config.yaml
arch: "jasper"
model: "CTC audio transcriber"
dataset: "short read English sentences (LibriTTS-R)"
train_examples: 26041
time_shift_ms: 50
n_mels: 80
hop_length: 160
input: "log_mel"
spec_augment: false
win_length: 400
tokenizer: "char"
vocab_size: 32
norm: "batchnorm"
hidden_act: "relu"
channel_attention: "eca"
depths: [2, 4, 4]
kernel_size: 5
stem: "single"
widths: [128, 192, 288]
init: "xavier_uniform"
residual_init: "zero_last"
optimizer: "soap"
beta2: 0.95
learning_rate: 0.004
beta1: 0.9
shampoo_beta: 0.95
eps: 1e-08
precondition_frequency: 25
max_precond_dim: 1024
merge_dims: false
one_sided: false
adamw_lr_other_params: 0.00088
max_steps: 9200
batch_size: 128
epochs: 45.2
lr_schedule: "cosine"
final_lr_fraction: 0.1
warmup_steps: 460
weight_decay: 0.2
adamw_weight_decay_other_params: 0.05
Rows from block 7 of a small CTC audio transcriber, named by matrix and row number. Rows with one number belong to one channel. Each number is 500 + 40 x the weight over its row's rms, rounded and kept within 0 to 999. All counts start at 0. Numbers have three digits each. After the name is the row's rms in percent of the matrix's.
After each channel's rows are labels from the 100 clips, of 14976, where the channel reaches its highest value: "loudest" is the band of the loudest frequency at the time of the peak. Only what is clearly more common there than usual is listed. The data: short read English sentences (LibriTTS-R).
# convs0: first width-5 conv (model.blocks.7.convs.0.weight, 288x288x5, each kernel summed), inputs 96-191
# convs1: second width-5 conv (model.blocks.7.convs.1.weight, 288x288x5, transposed, each kernel summed), outputs 96-191

convs0.163 096:509454506568422489522500485464480556448424502539401521459534460526523603512471490536508524502528548540453547543384516521569487475473490483512507503488556461453531457470540478531480458448547499546459520499485494478495502504494487579457527485453478467472431581499499512519563515556505463529
convs1.163 101:474470577541461508529439470479544516544561549453471506462567526475536464449542537507470514553471439454500492538482548530539456445413504545456515485481490518451490510499503584498540537389550562514478540436471403467504545464487470515599507560534498507482504519474513506475490548478514469541
loudest: 500 to 1000 Hz

convs0.251 107:513459473532527494485469480545505461559469507576541464591461579483482450527490504498426456496472514549486429487395480532519468515439509494506415510505459524470542491440522500487532498514489434488556497477458439480471482486523535531504518537455501489543487478498477436478505510512513525541
convs1.251 096:548500491440444516492477522490556484522492494524442494535482521483529527563466495479406544469535530515456444471517483558523474470495461509509477541457466485514511500563418528410559532491566508491344504452485444497537458522500538495407488454469519568505535488475586520490481477460491448516
loudest: 250 to 500 Hz; 500 to 1000 Hz

convs0.132 102:465520498544473549466490531516495455510546519490572455457450478487494492452475489549441437556531458525501525509496554526476496474549480484615476523530407588506558406518551431533522523487528531489510543488495516497476605558511491549520518478529546473530477545514509416431520463437491426467
convs1.132 105:496450457527485491548472475522453526495521551565514525539540530452448551478412506500537515451476499495480474498516482558476486500526547451529501496514481478570455549496465529435499513420458466557519464449531408486444482462518484501551535522515503423400534485435477483489481470543462521545
loudest: 250 to 500 Hz

convs0.198 097:546539560544473483458466508514528449457466492395530521539521536467496521483541496457547528463455591488504441526546544469440439432494454528475478405524487463550571513476445492517499514507499514512476465515513560566530524470522534514466432511513525427520521506436463517505486549473489532482
convs1.198 097:427420536523529518439464487499455509543589451520473515445557498475460499521552532456502457544527533498491483432487472518530466473469495519486452488571478513463519464529492486502614545481499529547469517572522433487479454490526533561504479495519464489453468471582539552458510484525480450495
loudest: 250 to 500 Hz

convs0.211 107:517482528452524508511557451527488473462511512453498508518520462467535446466395537444460520525491452506475522447463512495466502496501508469451491476475525444497540413502500498532473491457531484465503567449474403485471581475530450540485481500461501480518460538468411514507461561571452558533
convs1.211 110:519523524534472513501504515455502459498540504506442567615544524477495500460495505474490406509505504553494571507466511508488503517453511576504574461452560529432468508514478446440478482500446487496544488519542386516506506536484501488581493452580524441566579501582457498481545471519515546518
loudest: 250 to 500 Hz

convs0.182 100:454492555506535456538543469483524445568480509477454463465460474515445510476558475500550517456558434462450495481550440520500419575539565500491441524578570462511506476519491513473487482477548519478451479478543530523510465563558495548538522471472526445569451472566520425498550525561485430470
convs1.182 108:469476463505559433473473452446518507511493517512501477534507542504448539488531501496535516575465431470505529488505549518425491487466482515500555461564414492505526472478517512488409547451483492504539503500511595467541566438551470415513538571567425505444528461506425544520484463523496543476
loudest: 250 to 500 Hz; 500 to 1000 Hz

convs0.19 090:490538516460514464499490444490448415560523534486463508510488506503495497498439528477501510501510535447494414509447524532486456483526523475544545457504471512532508517590464493476547519508526522405492502554513538499480538472436513529498408498464445521492470478501441544501530522500511525545
convs1.19 096:443472539590424476500563505449543457470542489563511474528485510443520501516523554475534497521461466501506538542510496518517533456515503545537536477462581515454534519461508509585547482458513464527581476453480508467541443444558493542566489507520523488559488504541557470529497459518472520506
loudest: 250 to 500 Hz

convs0.266 110:492522502488527594542455580521416486463525501493547525497549433417551483468481442499455517502488538549470471530466506481466589492552555459518503486527533499495478482498406507515504505505508503526505494475442571452508572566557486578498528476518498474435463567478513523516598480443551464556
convs1.266 099:468464504512471455513442526497485453478546535505499508506574460490526470615521501508495578519504463484507545472440513538492520472497522587449515554542452481502593544581482481498464500444499496483540466482492495583487498512551441505431500448470504491500515462541433570448505491530507478500
loudest: 500 to 1000 Hz

convs0.238 104:423437559545585519461558477500509434538518528427460472496511518492516411503421542540519524590574529527531492516455535542436486603491525491467493509498494445542451501514568507467489459494569572463500502476455453478444464472527525511495516550489531468525550513495486464479509456466480537498
convs1.238 105:504572545578448487469483460488467545474505540506550486623498544575529502555537440554492479491458508571504483481546501525479580471517462481546544506461498500470543584564509516488531471489515496499437461506498484501472559444512482487510503469509433501503524528464456507475521534516450554551
loudest: 2000 to 4000 Hz

convs0.89 097:447481538426558416480583445503470582541465421513512436540474501478506539499491499501507594504446508445483512447465551523408493482513454493552477500454553498454450442568568518449527455475494514463460510472503488437523530558430517580544460463436449476472404524519471489422516555501537505537
convs1.89 093:501554524493551504479522499521477525495563523502511492456495556604568479474458506485471495486570484466479499491482481542462516551548459418561470460506485494505511492474506538555468484531553550523448461525476515500541556465457511495502535554466448521473468510438545467522561541568472511505
loudest: 250 to 500 Hz

convs0.127 097:547537495546421534480486443496498499494531487472471457542504476519464428465520547508555491527542512450526453461502499509481586460497500504524503467553474488415504441516523561516539491503465517452511452541486509467492464508449493557503524453526476457432496495469506541513479502501450539497
convs1.127 098:499482516527512542512539467522511489496420476449533477367557500587426414507565552447506512435488554507486569504494420482430492503494431439411525572512575504503442516513503545557559507513544495511544526496499543466452450471447519451492490460482439579508518463503492441448564485519575465496
loudest: 500 to 1000 Hz

convs0.242 098:523418525515465506481489521490495501515502544488477393505486428462521451496457515577461499450462449466543525466589557539580518619474507484492530468485521529455546459433417470523540480556469533532519515481491526459521430485434533536480475469503554443463460511544493485465504552494486539486
convs1.242 094:519479545474502500509512469522612433505505484511567485413496546506498526529491465557514428482481544490492511518529480539457522439498434575485494537525424485508567441495516453479508474545479510572512420592509467469493568450501537522556501599485477428406464559577452514517468458521473488618
loudest: 500 to 1000 Hz

convs0.42 100:491498491472494432487531547455508570461523487502442540465479424509497466490447535415485477540453505455443461506478445431497499525518393459536495500568497526582569450507514475388545533490606525452475445542557545443510488457443488557479517524560449497528484521513468516570451483476457501503
convs1.42 108:518524570511476471459508486494553456513492521445466420484462477531560538486501512498544533484470533494556553497538450540570487466491472456549446502488496552444482576435435489478525483465562468450511488560535518580450494521467497469472450487487533506499465545465522518500436535467561495448
loudest: 2000 to 4000 Hz

convs0.190 100:507531571408470514502623511450490580518485500458507577438506529503484483521477470475487532455491482442498423528502549541453513465542469479489438501516532455551554517506511422471539506498387522490533417492482544429532487444499481515471535591512487437514479490503493474457504431429500444477
convs1.190 093:502457517556475538448520501495527509447437548493526484575486457457451525537503453509492469552508502462471542518431575509458487562536433494515491533449537532464496478494571509460476481450479522468472486471489498575519505486442576489525488488583460504474489529526417486473514480477423440478
loudest: 500 to 1000 Hz

convs0.255 104:554437541525442421558469544490540485491447460444478519549482541479442577464511439461538496465470464480479438554567442470475498470525518439542532505479508493476547502479474470538463468537523540464526509461501528555488522485482391505508488505475496487468507529495569470581470491483430540551
convs1.255 099:527427509498500456511478511545510458502512551532573560563497518457434452497403544468450485459488537529488507425516452581570415496462520530544438528524476494423526398469522438462514509525516499528476490518507530555476506494488551466495518483531504500419455539478546474545559477528498494515
loudest: 250 to 500 Hz

convs0.280 124:481458470494471499503521473472513455483490491422531469494464509538466554518479588573438509520513574523520485488498499506532454519555488525500481461526543491500464480482484480486582493570460542479471542494447500496578493489492432500435530513483480538438463498550532447549524466461435498490
convs1.280 094:412530498478488451477549517465460513531500476502523457453480502468460535485566490506489528526479556485537537516444475517438484514545495479525454498502510562476521526545517508421572593500503521506511487473531526534499498568472528438439487499598507567374510431575436507539481536421592526458
loudest: 250 to 500 Hz

convs0.33 102:486432538485440498436474465472529452484388511477486507533443535567486528443533465479467537483487526464538488576464613490480501495482483544474439600564494550484494480543485493494519514435467539496509502475483485502501423537529478569539522536583583483489441503454465494521541493491505478528
convs1.33 104:449592484461520520471517480528532559495497467457527546428452481544504524565404458482545493507543537559510481456448409434467538500517526498499542516445438516527471507493462426507489536627484470552423541519511506465487468506504499538496524470472480464528483463499481451480529453478515563532
loudest: 500 to 1000 Hz

convs0.150 093:500477470442526520544488503503495507458533470525542534538489499535479508522448592510471555492459516464503496490381452507526504524583528528556516470521509492523518453527463457459515506505575527491504450480541460464567438439525537533536477498492509475552504489508471456536515504583481503448
convs1.150 100:467453568495505492576514486439415547464611446460488558428541510465467471473478460535581472532519484471558478498492537493487488471505464518534475478491439446512535539456484517489505470502447564522418512458574502549561483434536501479464562472485519409503597526505525479488552498522599499524
loudest: 500 to 1000 Hz

convs0.177 104:475443490484514462495428517486434541551489520544511472496516420440541508529510466620519495502483525452459542490456472513401498502449562472513556473429512545448533462475504421463406484560475446504456525598416468495574488575581510510546535503467455526466550492503503553495511420525482485468
convs1.177 092:444458499502495413504423509502502479459521484525417497477510545434496564497533508581607533486558501559540576461467449476484431456524537492526493509402503504540500511495523541513468503556536485487613530533474525496562441502466511490464468616574549476492509502483455485497413455562487504495
loudest: 500 to 1000 Hz

convs0.161 102:499479527490527508481509449483462495561456526529502592533480517484525522511513543478487476469510578467501538465468583433485516547487486484450498493469538530477481508490501505413514508471477537490491478514462504438479597456461479436546477514528539480442543489485503501509476548615412495483
convs1.161 102:514443526474530504556465563442481490466602487544479518554527519498510597481463477507475492489478523462455509517467555481444476483492508473534484466402475507461488465469569470526566522507530500472536469598490516515510471499490481551437522504444544547564454519483487538437495429477476563553
loudest: 500 to 1000 Hz

convs0.85 108:516576597494488554555550447470511497457450470503552516491482504485543523529538484446512548547522471437482545444503545488475543527497494459533457495492515504470543510487496514523470471482529471519474448414451410499513451557570491514543440484448574443503508497540509490475559447509535581477
convs1.85 099:540409425529556441578530503551480471466469478505522503549459466501539499530477575543475467499495513584514485610529566502515612545555471494442519445487499454559505574475618440508572399486532553561525490571470511484512519407526596540505476485475456539567511467469514402492475500526520510496
loudest: 250 to 500 Hz

convs0.112 101:503398466471482479455503478567514489454472542542419451546436449471481456473424491502548485500495483500473496481523532468633525505488531453492530483541459462507505470511508516488433400461606541457502500492488502495529467529495456618509524523432419480501516545417472506513559544473481512527
convs1.112 101:475581550504560480480523544575497543467481461502501451507489559539532492498500493597492473470564473474476480450468476550452459510519423467465509525524506509499505559492457522430503466489494535509451468501389409457546506498533497473528524434455503477424457547475508530499425559495419494455
loudest: 2000 to 4000 Hz

convs0.96 091:432500507515468509541493537474492524531497489500437488532459416433492476399546538502433511541465523498464517505570487467482480450549517465486457547551477559463509490447520529475535476448513583533495501483469510524499658495410496583489498440486559556471519511436436519497496561499476510581
convs1.96 095:523532575509458479526546521527602479507529468484498492416464524478498454481453501470455501525526453470495471436516405508542516497458466519429375484548526550474481484519521566518586492475490492506459522523525501465525510540510428491532543520546491475458466511449526557524472448465508523529
loudest: 500 to 1000 Hz

convs0.203 101:493484562513472549495488544481493569436507525553505541560471492510449576545559552507466543521500451478457531559502524533459459456564472487576465483509455542491523469512494539516514494541515511437417460521459555530542515488501486504465450552518501474527492538491498491510532526518449512498
convs1.203 103:483553497449400519522446472509414469506464480477484485472449572538517366487569455509462482477501542517525562479498491546568499492464435526444410505519513451496499463472465451449478501491512513419524444475500496599538467492447460512446445462557463488497545502487526568497489502531543448560
loudest: 500 to 1000 Hz; 250 to 500 Hz

convs0.125 096:475532450488545480540462451511543526474466513495445518474592475500475533495438519578563506581522533480497485549515438520494493514500455516527515490489508459494547471539490524478509516600532476506483446531540505528508521517568519532467518494465560482429439467560435436469509495508491449549
convs1.125 097:480512540490459496522566468505534417519537483477486506513527494473545441552461457482481561437502521529471488484486474497470493484533518494479518493476464475508506588550476438482443535508496504485510525411477463554464481536460518500471439565529505489536487512592463506517524488448540521498
loudest: 500 to 1000 Hz

convs0.58 109:531506515566445497519484530470528502497463489567470470523542515425468526437511570533545568568512519591551495467508477506541466551487500575509485527470474540526520442443497432515474440436454480401505470484514435563461477481522442527494516546476540503515452552553467470515445453489458566496
convs1.58 094:523464492516494494489472561541540505514491462513484572482515472541561523501538541510448527485509424500491546468481474520523485541489502482466490422502525510495524540460467493520485544490445522549535543556524443545482528560537447537515571517558529500509451497450528453510494528463531509446
loudest: 500 to 1000 Hz; 250 to 500 Hz

convs0.222 116:448475523443520515566484525536445518593462450521446503432541498476428483520501449536440416563459454490483476463435447548517469507508511450557398454509483509445484484491452472481434485566519475506510518463482443488480466534432470470463456512537532500535444459484482543493567541571490521517
convs1.222 098:574608508490494511542506455513503469496444541529537519452485478576473527542523465494442444498564452494483520503482499527420473486461591506539502552500521534425539453587510483459517520495479494467451482449455474560470489530516576491536486481463557523540439540495514468465479512473513511443
loudest: 250 to 500 Hz

convs0.130 100:431476470443497482514521527553562524477505442538502433500478529454506439483473481539496500507531492504500424485464480447487518464499499494507557492525481541505539426493521513499524509640438536552498490437453472582496494566490488471473467534500465470445500425541507495485499527495549508479
convs1.130 097:416523416449462514527463488552568506407463471543503486430458500489523540419495597506513521508522567411495522523448506465438509418487490464482461498526455493481424499528489558451445552500468474467534521503498491488502518482512596537478467568485440482541501498417495508532489425539502535536
loudest: 250 to 500 Hz

convs0.153 101:513526518454518539558575505468506451488487499585509435547465454432463503538568524522492479541467594431467505491517512497512527516561511505492491493527522474497538532479474559527492505507586467434497499493517434465450503525504526509521579520581548434459452503477604510509536514476501528545
convs1.153 099:518543500527553440523457466475476435510466476526439475488514513555495499569539521405451477466469532522565453472514532524453441522485500525561467539501491464508462438472449553497529424563551482494526459499466528486419485496506527540459475522423487571492513485483540438567563537430456463516
loudest: 500 to 1000 Hz; 250 to 500 Hz

convs0.71 103:437447472449533470487508536475484508575489489552555474549523548535518472520542529443511454473520504531500503463401571501454523582491473510498469498460519522474492497468439506545441519463520513510510440485516473466497500455472518471446497479536419489514346558530538541516483550476473642518
convs1.71 102:505488425455517520486498540515488503545523463409453519510428485505483468543556490452414513550489493546445487460519479499448495471552453491603490502486554514500446395505493412521459470535496486563487512555524461502512509455517522487485479542536483489493457564541549526508442549532539509514
loudest: 250 to 500 Hz; 500 to 1000 Hz

convs0.61 093:457486477492521428471485428505488504477557508521478535535516461482457520489458504477455566443486459499468475437469488520474547423490533474584510447463478541560508427504557511540458503468538498484502417504570458481581485458492511498510469452457537468468477442524501500534437511502415468536
convs1.61 098:503496468509474538477456509488463480557560481488512514577426513499539481495514497533509538519476513438414381521536500528452537506476465553460485464478592462467510497494518570542437536419465478484538531524502473523534499502559463457438524519484448535458558464542519466486572537437491479476
loudest: 500 to 1000 Hz

convs0.77 096:436545476437503485482438487485469487448531483467483493572456504406410627432477523497509584559462543481518448512458446554528478508444490464539533520511492462519516520483539507475535545497432494527469502527460373500460480512511549482538516490438468496355514502505470463502464469465515523487
convs1.77 102:568503479427455450457487520515460514514490539558487515420563557497477384541469483458526508548514508474509570547501457519496463513462473501500487542489485566458516486445497475514470476461502444392483498478466493536450494514436452543452488434497547547337539514486530430500470510526448547501
loudest: 500 to 1000 Hz

convs0.151 100:458501525597482560519493519532428477582559517525520511447478517534414481484450511519569493420465508523540443520465524455463471483442446488504468442503441469496484514533491520482485472490513562456473433514529531455434440541474552415490498529501493528468486524527473527495531572515495551488
convs1.151 110:501566497501514573529464548508544506579437505520508526464488505521523529585517538502494484577504429563489442556532552505464507477502502621456490542518484443477517550478495418514460454475500471534536551490513495475508538479524503523540518537461526528488491516426483556542445530514471457450
loudest: 250 to 500 Hz

convs0.32 093:460431478456490462477517483504487540602579448523547542543519467466489493513532493472453507531444508494557532385469436504491547566500494460589528498536538495504546460500522512545526520447445451521565507461495418507519534492520541515465503508516504490438507528482520458491545501440436548502
convs1.32 099:569508467498499518475505449466519472466455509481525452523507498458467516475475456491451488480563483457521429464507433515554508449570489472486505451500550504514499555534457456562517527460438492516533554499497475531463474529514523493522498454517539446534526570574462515517482519537527487462
loudest: 500 to 1000 Hz; 250 to 500 Hz

convs0.274 109:511475557499524486484474492442472492498440502497476555659428534503464469484544491449431499539517494496618502500478520438461535417465492415580531501497496577494538488488494428524479489541502482460503437443465486503488531444527449528471488530482535547476445490420507497439501467513472525501
convs1.274 100:466445568478495550510436506486449514499479519497492527512431503540424459542492516556502485433544467441543467509555559519464498475498454499416519480589521363520513468525463484505508448560470501487519551550444613584541519460506460511511576479506491497492500493495614475498475427517474508502
loudest: 500 to 1000 Hz

convs0.2 098:501467469539477525480451510490530502546488502509529501479542507494452470513480478560467500589468474525451511424534489543520491478476464509587458484514501496452522503462529486490446484483432572494390479531534510530527580399570456554454476505452564421453454476530505518465506482468431577500
convs1.2 103:505523471456494464561518437504539545485477477491542513473447529569456471485508521556490517483534541474434507572459525472575462507501491485544551570479480492554492455523507448484381507512525516483493508438578466547498496501516451580514539491385544460454507533521480468513459526490489521483
loudest: 500 to 1000 Hz

convs0.282 101:566463530501505580446519535582487554571497473506518480580545515578499530446573453527548430515525521509492441488434495461492506502513456499550528542583502477538458442527487470489492506506484476547465481540457620432504468525550427522456440507481448531467507507509520532504473501576476501525
convs1.282 102:411475490507516526466453549414481535504491453557469416639454516567558494461505512489469568527500519480548453506531528491445477432533476546538562502499568478540491481526536589512502485490505492463562505543544529523538470544561416475453516428556581458405483522567461462487491514498532511472
loudest: 250 to 500 Hz

convs0.191 096:465501507481502502481446502463450600523496493576467574508503551507480471492522494556552466456576450557517453467511466553522518508558535490545601570525571443549509461508560392517506454537506511529515498546547523470523538428545530491467516479455497460480426489529550517486420512519500550517
convs1.191 105:469426495426519512537523405509539528510479508521489421564506503596512505439517487500553502504501538587454414447493446534512440487489570423532486525522481423496524524549438555540482484508485473550536549555550432505497443432486533551515469537523523479509487510470517546501456550518434470536
loudest: 500 to 1000 Hz

convs0.234 104:453555530509504433515468535494442489462507451500591446584529515465468499517453532549455522455527509524531471458493425468470498471541552521536526480502435485433523524509546496494481471570496476442488517394519528542477493556505540522492459551544441574515501529505531484504484538495485473502
convs1.234 100:477499493520429497505491591496507495549503499478480491561507490483459467496546528518540531473432535556482522552489431441347512502494529472539476464481556462521522494527462456509412503481453481391568426528497585532457523444522500480574489535504503475483558517500491500508529485518491530522
loudest: 500 to 1000 Hz

convs0.144 093:441468468466524513514440511523436524531515500548485533435462542501484548505447430549464473549531541459487514610517504572509399538530418515518511495477505405421483482508525445476499525445521525511431465508419515510460468576506479496486474559510516481481460410481507509458545429513466526504
convs1.144 097:510508495439442476462552467498500516496491467535479538507483508448474355506500469524525521482581510502471539497507581492536482500560600567472523539487534509498468503519452500481553398502600521413407478448429502503446524524526509523530537527508457559378529513483508467494500531464518479445
loudest: 500 to 1000 Hz

convs0.39 099:403466487525484515519438541463552446487456574519583471513525523483487474479475482485422566504539536526504525481503432498522482510482453515544472503454474483502496515494479495471470520513477543532445529447477537443460614546516406483457498457454562473466519559527464458453517513422541572474
convs1.39 096:509462461493498464508554469496530450442431564477558479443487437496496499525519438522530491491496497444490527484481497458547466511481486466496543475558522486513561559471489455495501581472435548542485476481477481525494474432485540427520508457514457470559503433507461489530508478431482519552
loudest: 500 to 1000 Hz

convs0.208 095:419466407460434537540532584494474508535550537512460461518541478502425543483480460539437476468530463484510477563539501510519570476489470506521510438534497526506541481459499449487411443407438539491493533584568542492565500503507535558472476522530477489456478505494512429522479474500509462517
convs1.208 101:519548538502551542473516483521501538529493505462416486500469529506519541486525479495542463564552505536512468510480474453463471491484492549441488521491507491463483442469461545531510532495528458523541512520494518565409480529437459536498504481539483553515410531572489524571510565465457455535
loudest: 250 to 500 Hz

convs0.168 098:525431541506351459476514529505506479435562511530480532509568450495544471541505501485484465510482521460458481505491465463478540465522441477499546403451565520552511557500623493496478425529510537534492473511520525464513455480519525581539435554522513514512453460504472515558513572547533522528
convs1.168 099:480486491494539401515479532581464520515505497536530544472588496513523502604529481484506418496550554552505517447454491487529485546563494513501534451469546566506438472413570480479527393513519485517494531499469487482549495518459444557429517538464541501492451487488485454479497527513513546521
loudest: 500 to 1000 Hz

convs0.126 101:522509520481519465480476484474495494443474512497526535568497511435483543422444579441508506445531529519488513438450519493491507538460488582567510518480462508529484469541491488507503508439553458503404497471472473546531481530449412566473585565449521466533496400541540496466475481551455492513
convs1.126 092:538503490574481511523474481441531465565522556450470511523490471512436530525569457475526487497489498494535484470469408499466484414513496546504414499493474422460521528468499493472509452422476469454443554542454598528566475473467468492508452504411523493514507494551531539486429514480549526500
loudest: 250 to 500 Hz

convs0.20 096:566509489501497441542452450628589541534569484554505597505528526488450497523490509491557473504554503469496486472501429544513545518376540469510519477507441522484526500502448466523499450477448489467445561513474479518481458388490503539479491515447507472529514513503573434483563473598472579516
convs1.20 097:431474531521527493513513453501515453479516411510440465492566501481535484500572473505457531454496450453492433495518508503619447526526453473525508475453512574528516485476460519482499518448453469529548456481522443555480428506445476531461511492497456480435536473454509561630584496532457517547
loudest: 500 to 1000 Hz

convs0.192 090:499411472478455493461499474598488480425544523531517501517535501505490600505459545468460463489505551491553541480547462501470475489398502514499515492521530476548552504490480547452561580532551460514552477483512521511466485451527531515464505508551481526583495489495440571460490503464464536519
convs1.192 089:503529485494498500557455447521464440543531529572554514493513522539461477500491567479570435564509505529526479466514557507549507516499494468468516500486488417546457476432570490457564451543487572417495499510463509534517581459492521493447489495600464565486498528520501500519533503478488532504
loudest: 250 to 500 Hz

convs0.140 094:461487476520489460524456481507515610534487489440430532438512529514492525399455492479559507490530479463516544509492509471577535543457490446489524448544541388501496518439519469455502473467573501505498557438496562467510442487427502490480473487432447538453520450476488483456503497475499472551
convs1.140 099:505502487525502421516495566558471445525533510450522490540480472490508504457529558529500530441482523516533486487552465536577530480472595462523512515500467466479507514545539463490485509510494454546417520504511417490488519483422460478467523445564531613454544476554464465536458505478513445532
loudest: 250 to 500 Hz

convs0.101 102:507463497510475485570498495524473492418486575537507495539513458470453460565490505470503549482556493510554426484449425547486500495450454498585527510494548442479519562528495479566512530500435513482532428568457458493494443459419503520450456484495537517518484483451473464410441505513496518502
convs1.101 099:491501468499504486495560513538465534558505477523502602562524537544482480464462510526453454524543484503440451390580540500490515512453479421557504497404513586439421475553414494451530499521508521442470518451464488471558475441518472494511486516545553499503467486502550489512442464517486501461
loudest: 250 to 500 Hz

convs0.142 116:484392510539517465467486553572515520438539477556481446454533460424497506452527479458452503462512492502497470530495481533492486479481490566481548479508524513432521483531540418492504435531501501532444529458483447510535490435534550571532508452533480519527539558503447442422521540483462395567
convs1.142 095:535464546509436559466541399512450478444503451485512457503522477494514499493518496433553584453513540558492535508506545496453518463465452536498524539511472515556600508469503435448517463492526465468475442502437471489552555510450482552444471553466462468519458452501487523517449520558469444523
loudest: 500 to 1000 Hz

convs0.218 096:503458483505527439508492507500423504527595457508508521486515524504534489523424568525455497516573530455508492551502440473462522459523529535464530534513511563465508523519534418467494443444511383462478528557470485450439483476502539545488477479506519494476562564526441472490456431483453491564
convs1.218 103:484636504541559423419486577461534519513472482550537541530422464505502544428565536499578501496459476517454522491435508535414551473565480476559560442516477582558461473483520516509485485530492532492551542567544474465502493509555485510552500433496501509499490491526460539507518481517549533530
loudest: 500 to 1000 Hz

convs0.175 110:479493527477542449510528484481520489484540528532516515525525486506530498513469576512521515520510457481504462528518451459555538433550508445473529479563436528564496475443495481611460438480543504522502530554464571531539450524534510496473456409465513527499521436507543526468464526478536455501
convs1.175 088:501490537462479474424452464507528483386469452525512514483507555535544513504480476532494508465478550479558452562500532499465513492471472541519432532545441530561536511472478545489514396506510431482528574535416537493474529467404554474440524492505536476469489436475452499461429511483467475447
loudest: 250 to 500 Hz

convs0.47 094:493451530458507509538504539461576490564489470530526466469525482542534544452488478556461479494510463502498491516500507529520434588528538519476484509594560488461483485496549487519473467491515514477457528489453491582438553482555562542557501451496481593607520437505482502542521518504505517512
convs1.47 107:513469396453475509507506471474522546413512481545487481514552457563505497498481463527457549474491476447456475509552478482513518459504560461457568500552493478523478484540509410437451570480454485576509425465491575480489508536504548556483517462507486460493530409489434472557474473432540474535
loudest: 250 to 500 Hz

convs0.87 105:428475575474568503461535522456462564596504524507385471474465462496462454493500496497555497504445477546556471469465497528524545528473546476502437498537468521453503491457476459516478525504545539421490453457589511485476534530563520569499500473566430556435525428466431567472511486469572504448
convs1.87 101:468533418425451544486523545507489501478476511486459430490484516487526485509542483481490445387504493477445595533488454503473430482549470485511501545507529483496520577495578530501439535442581552485503525495552513497518511487515469554535466471491566457544563518524410530488521587458513469543
loudest: 500 to 1000 Hz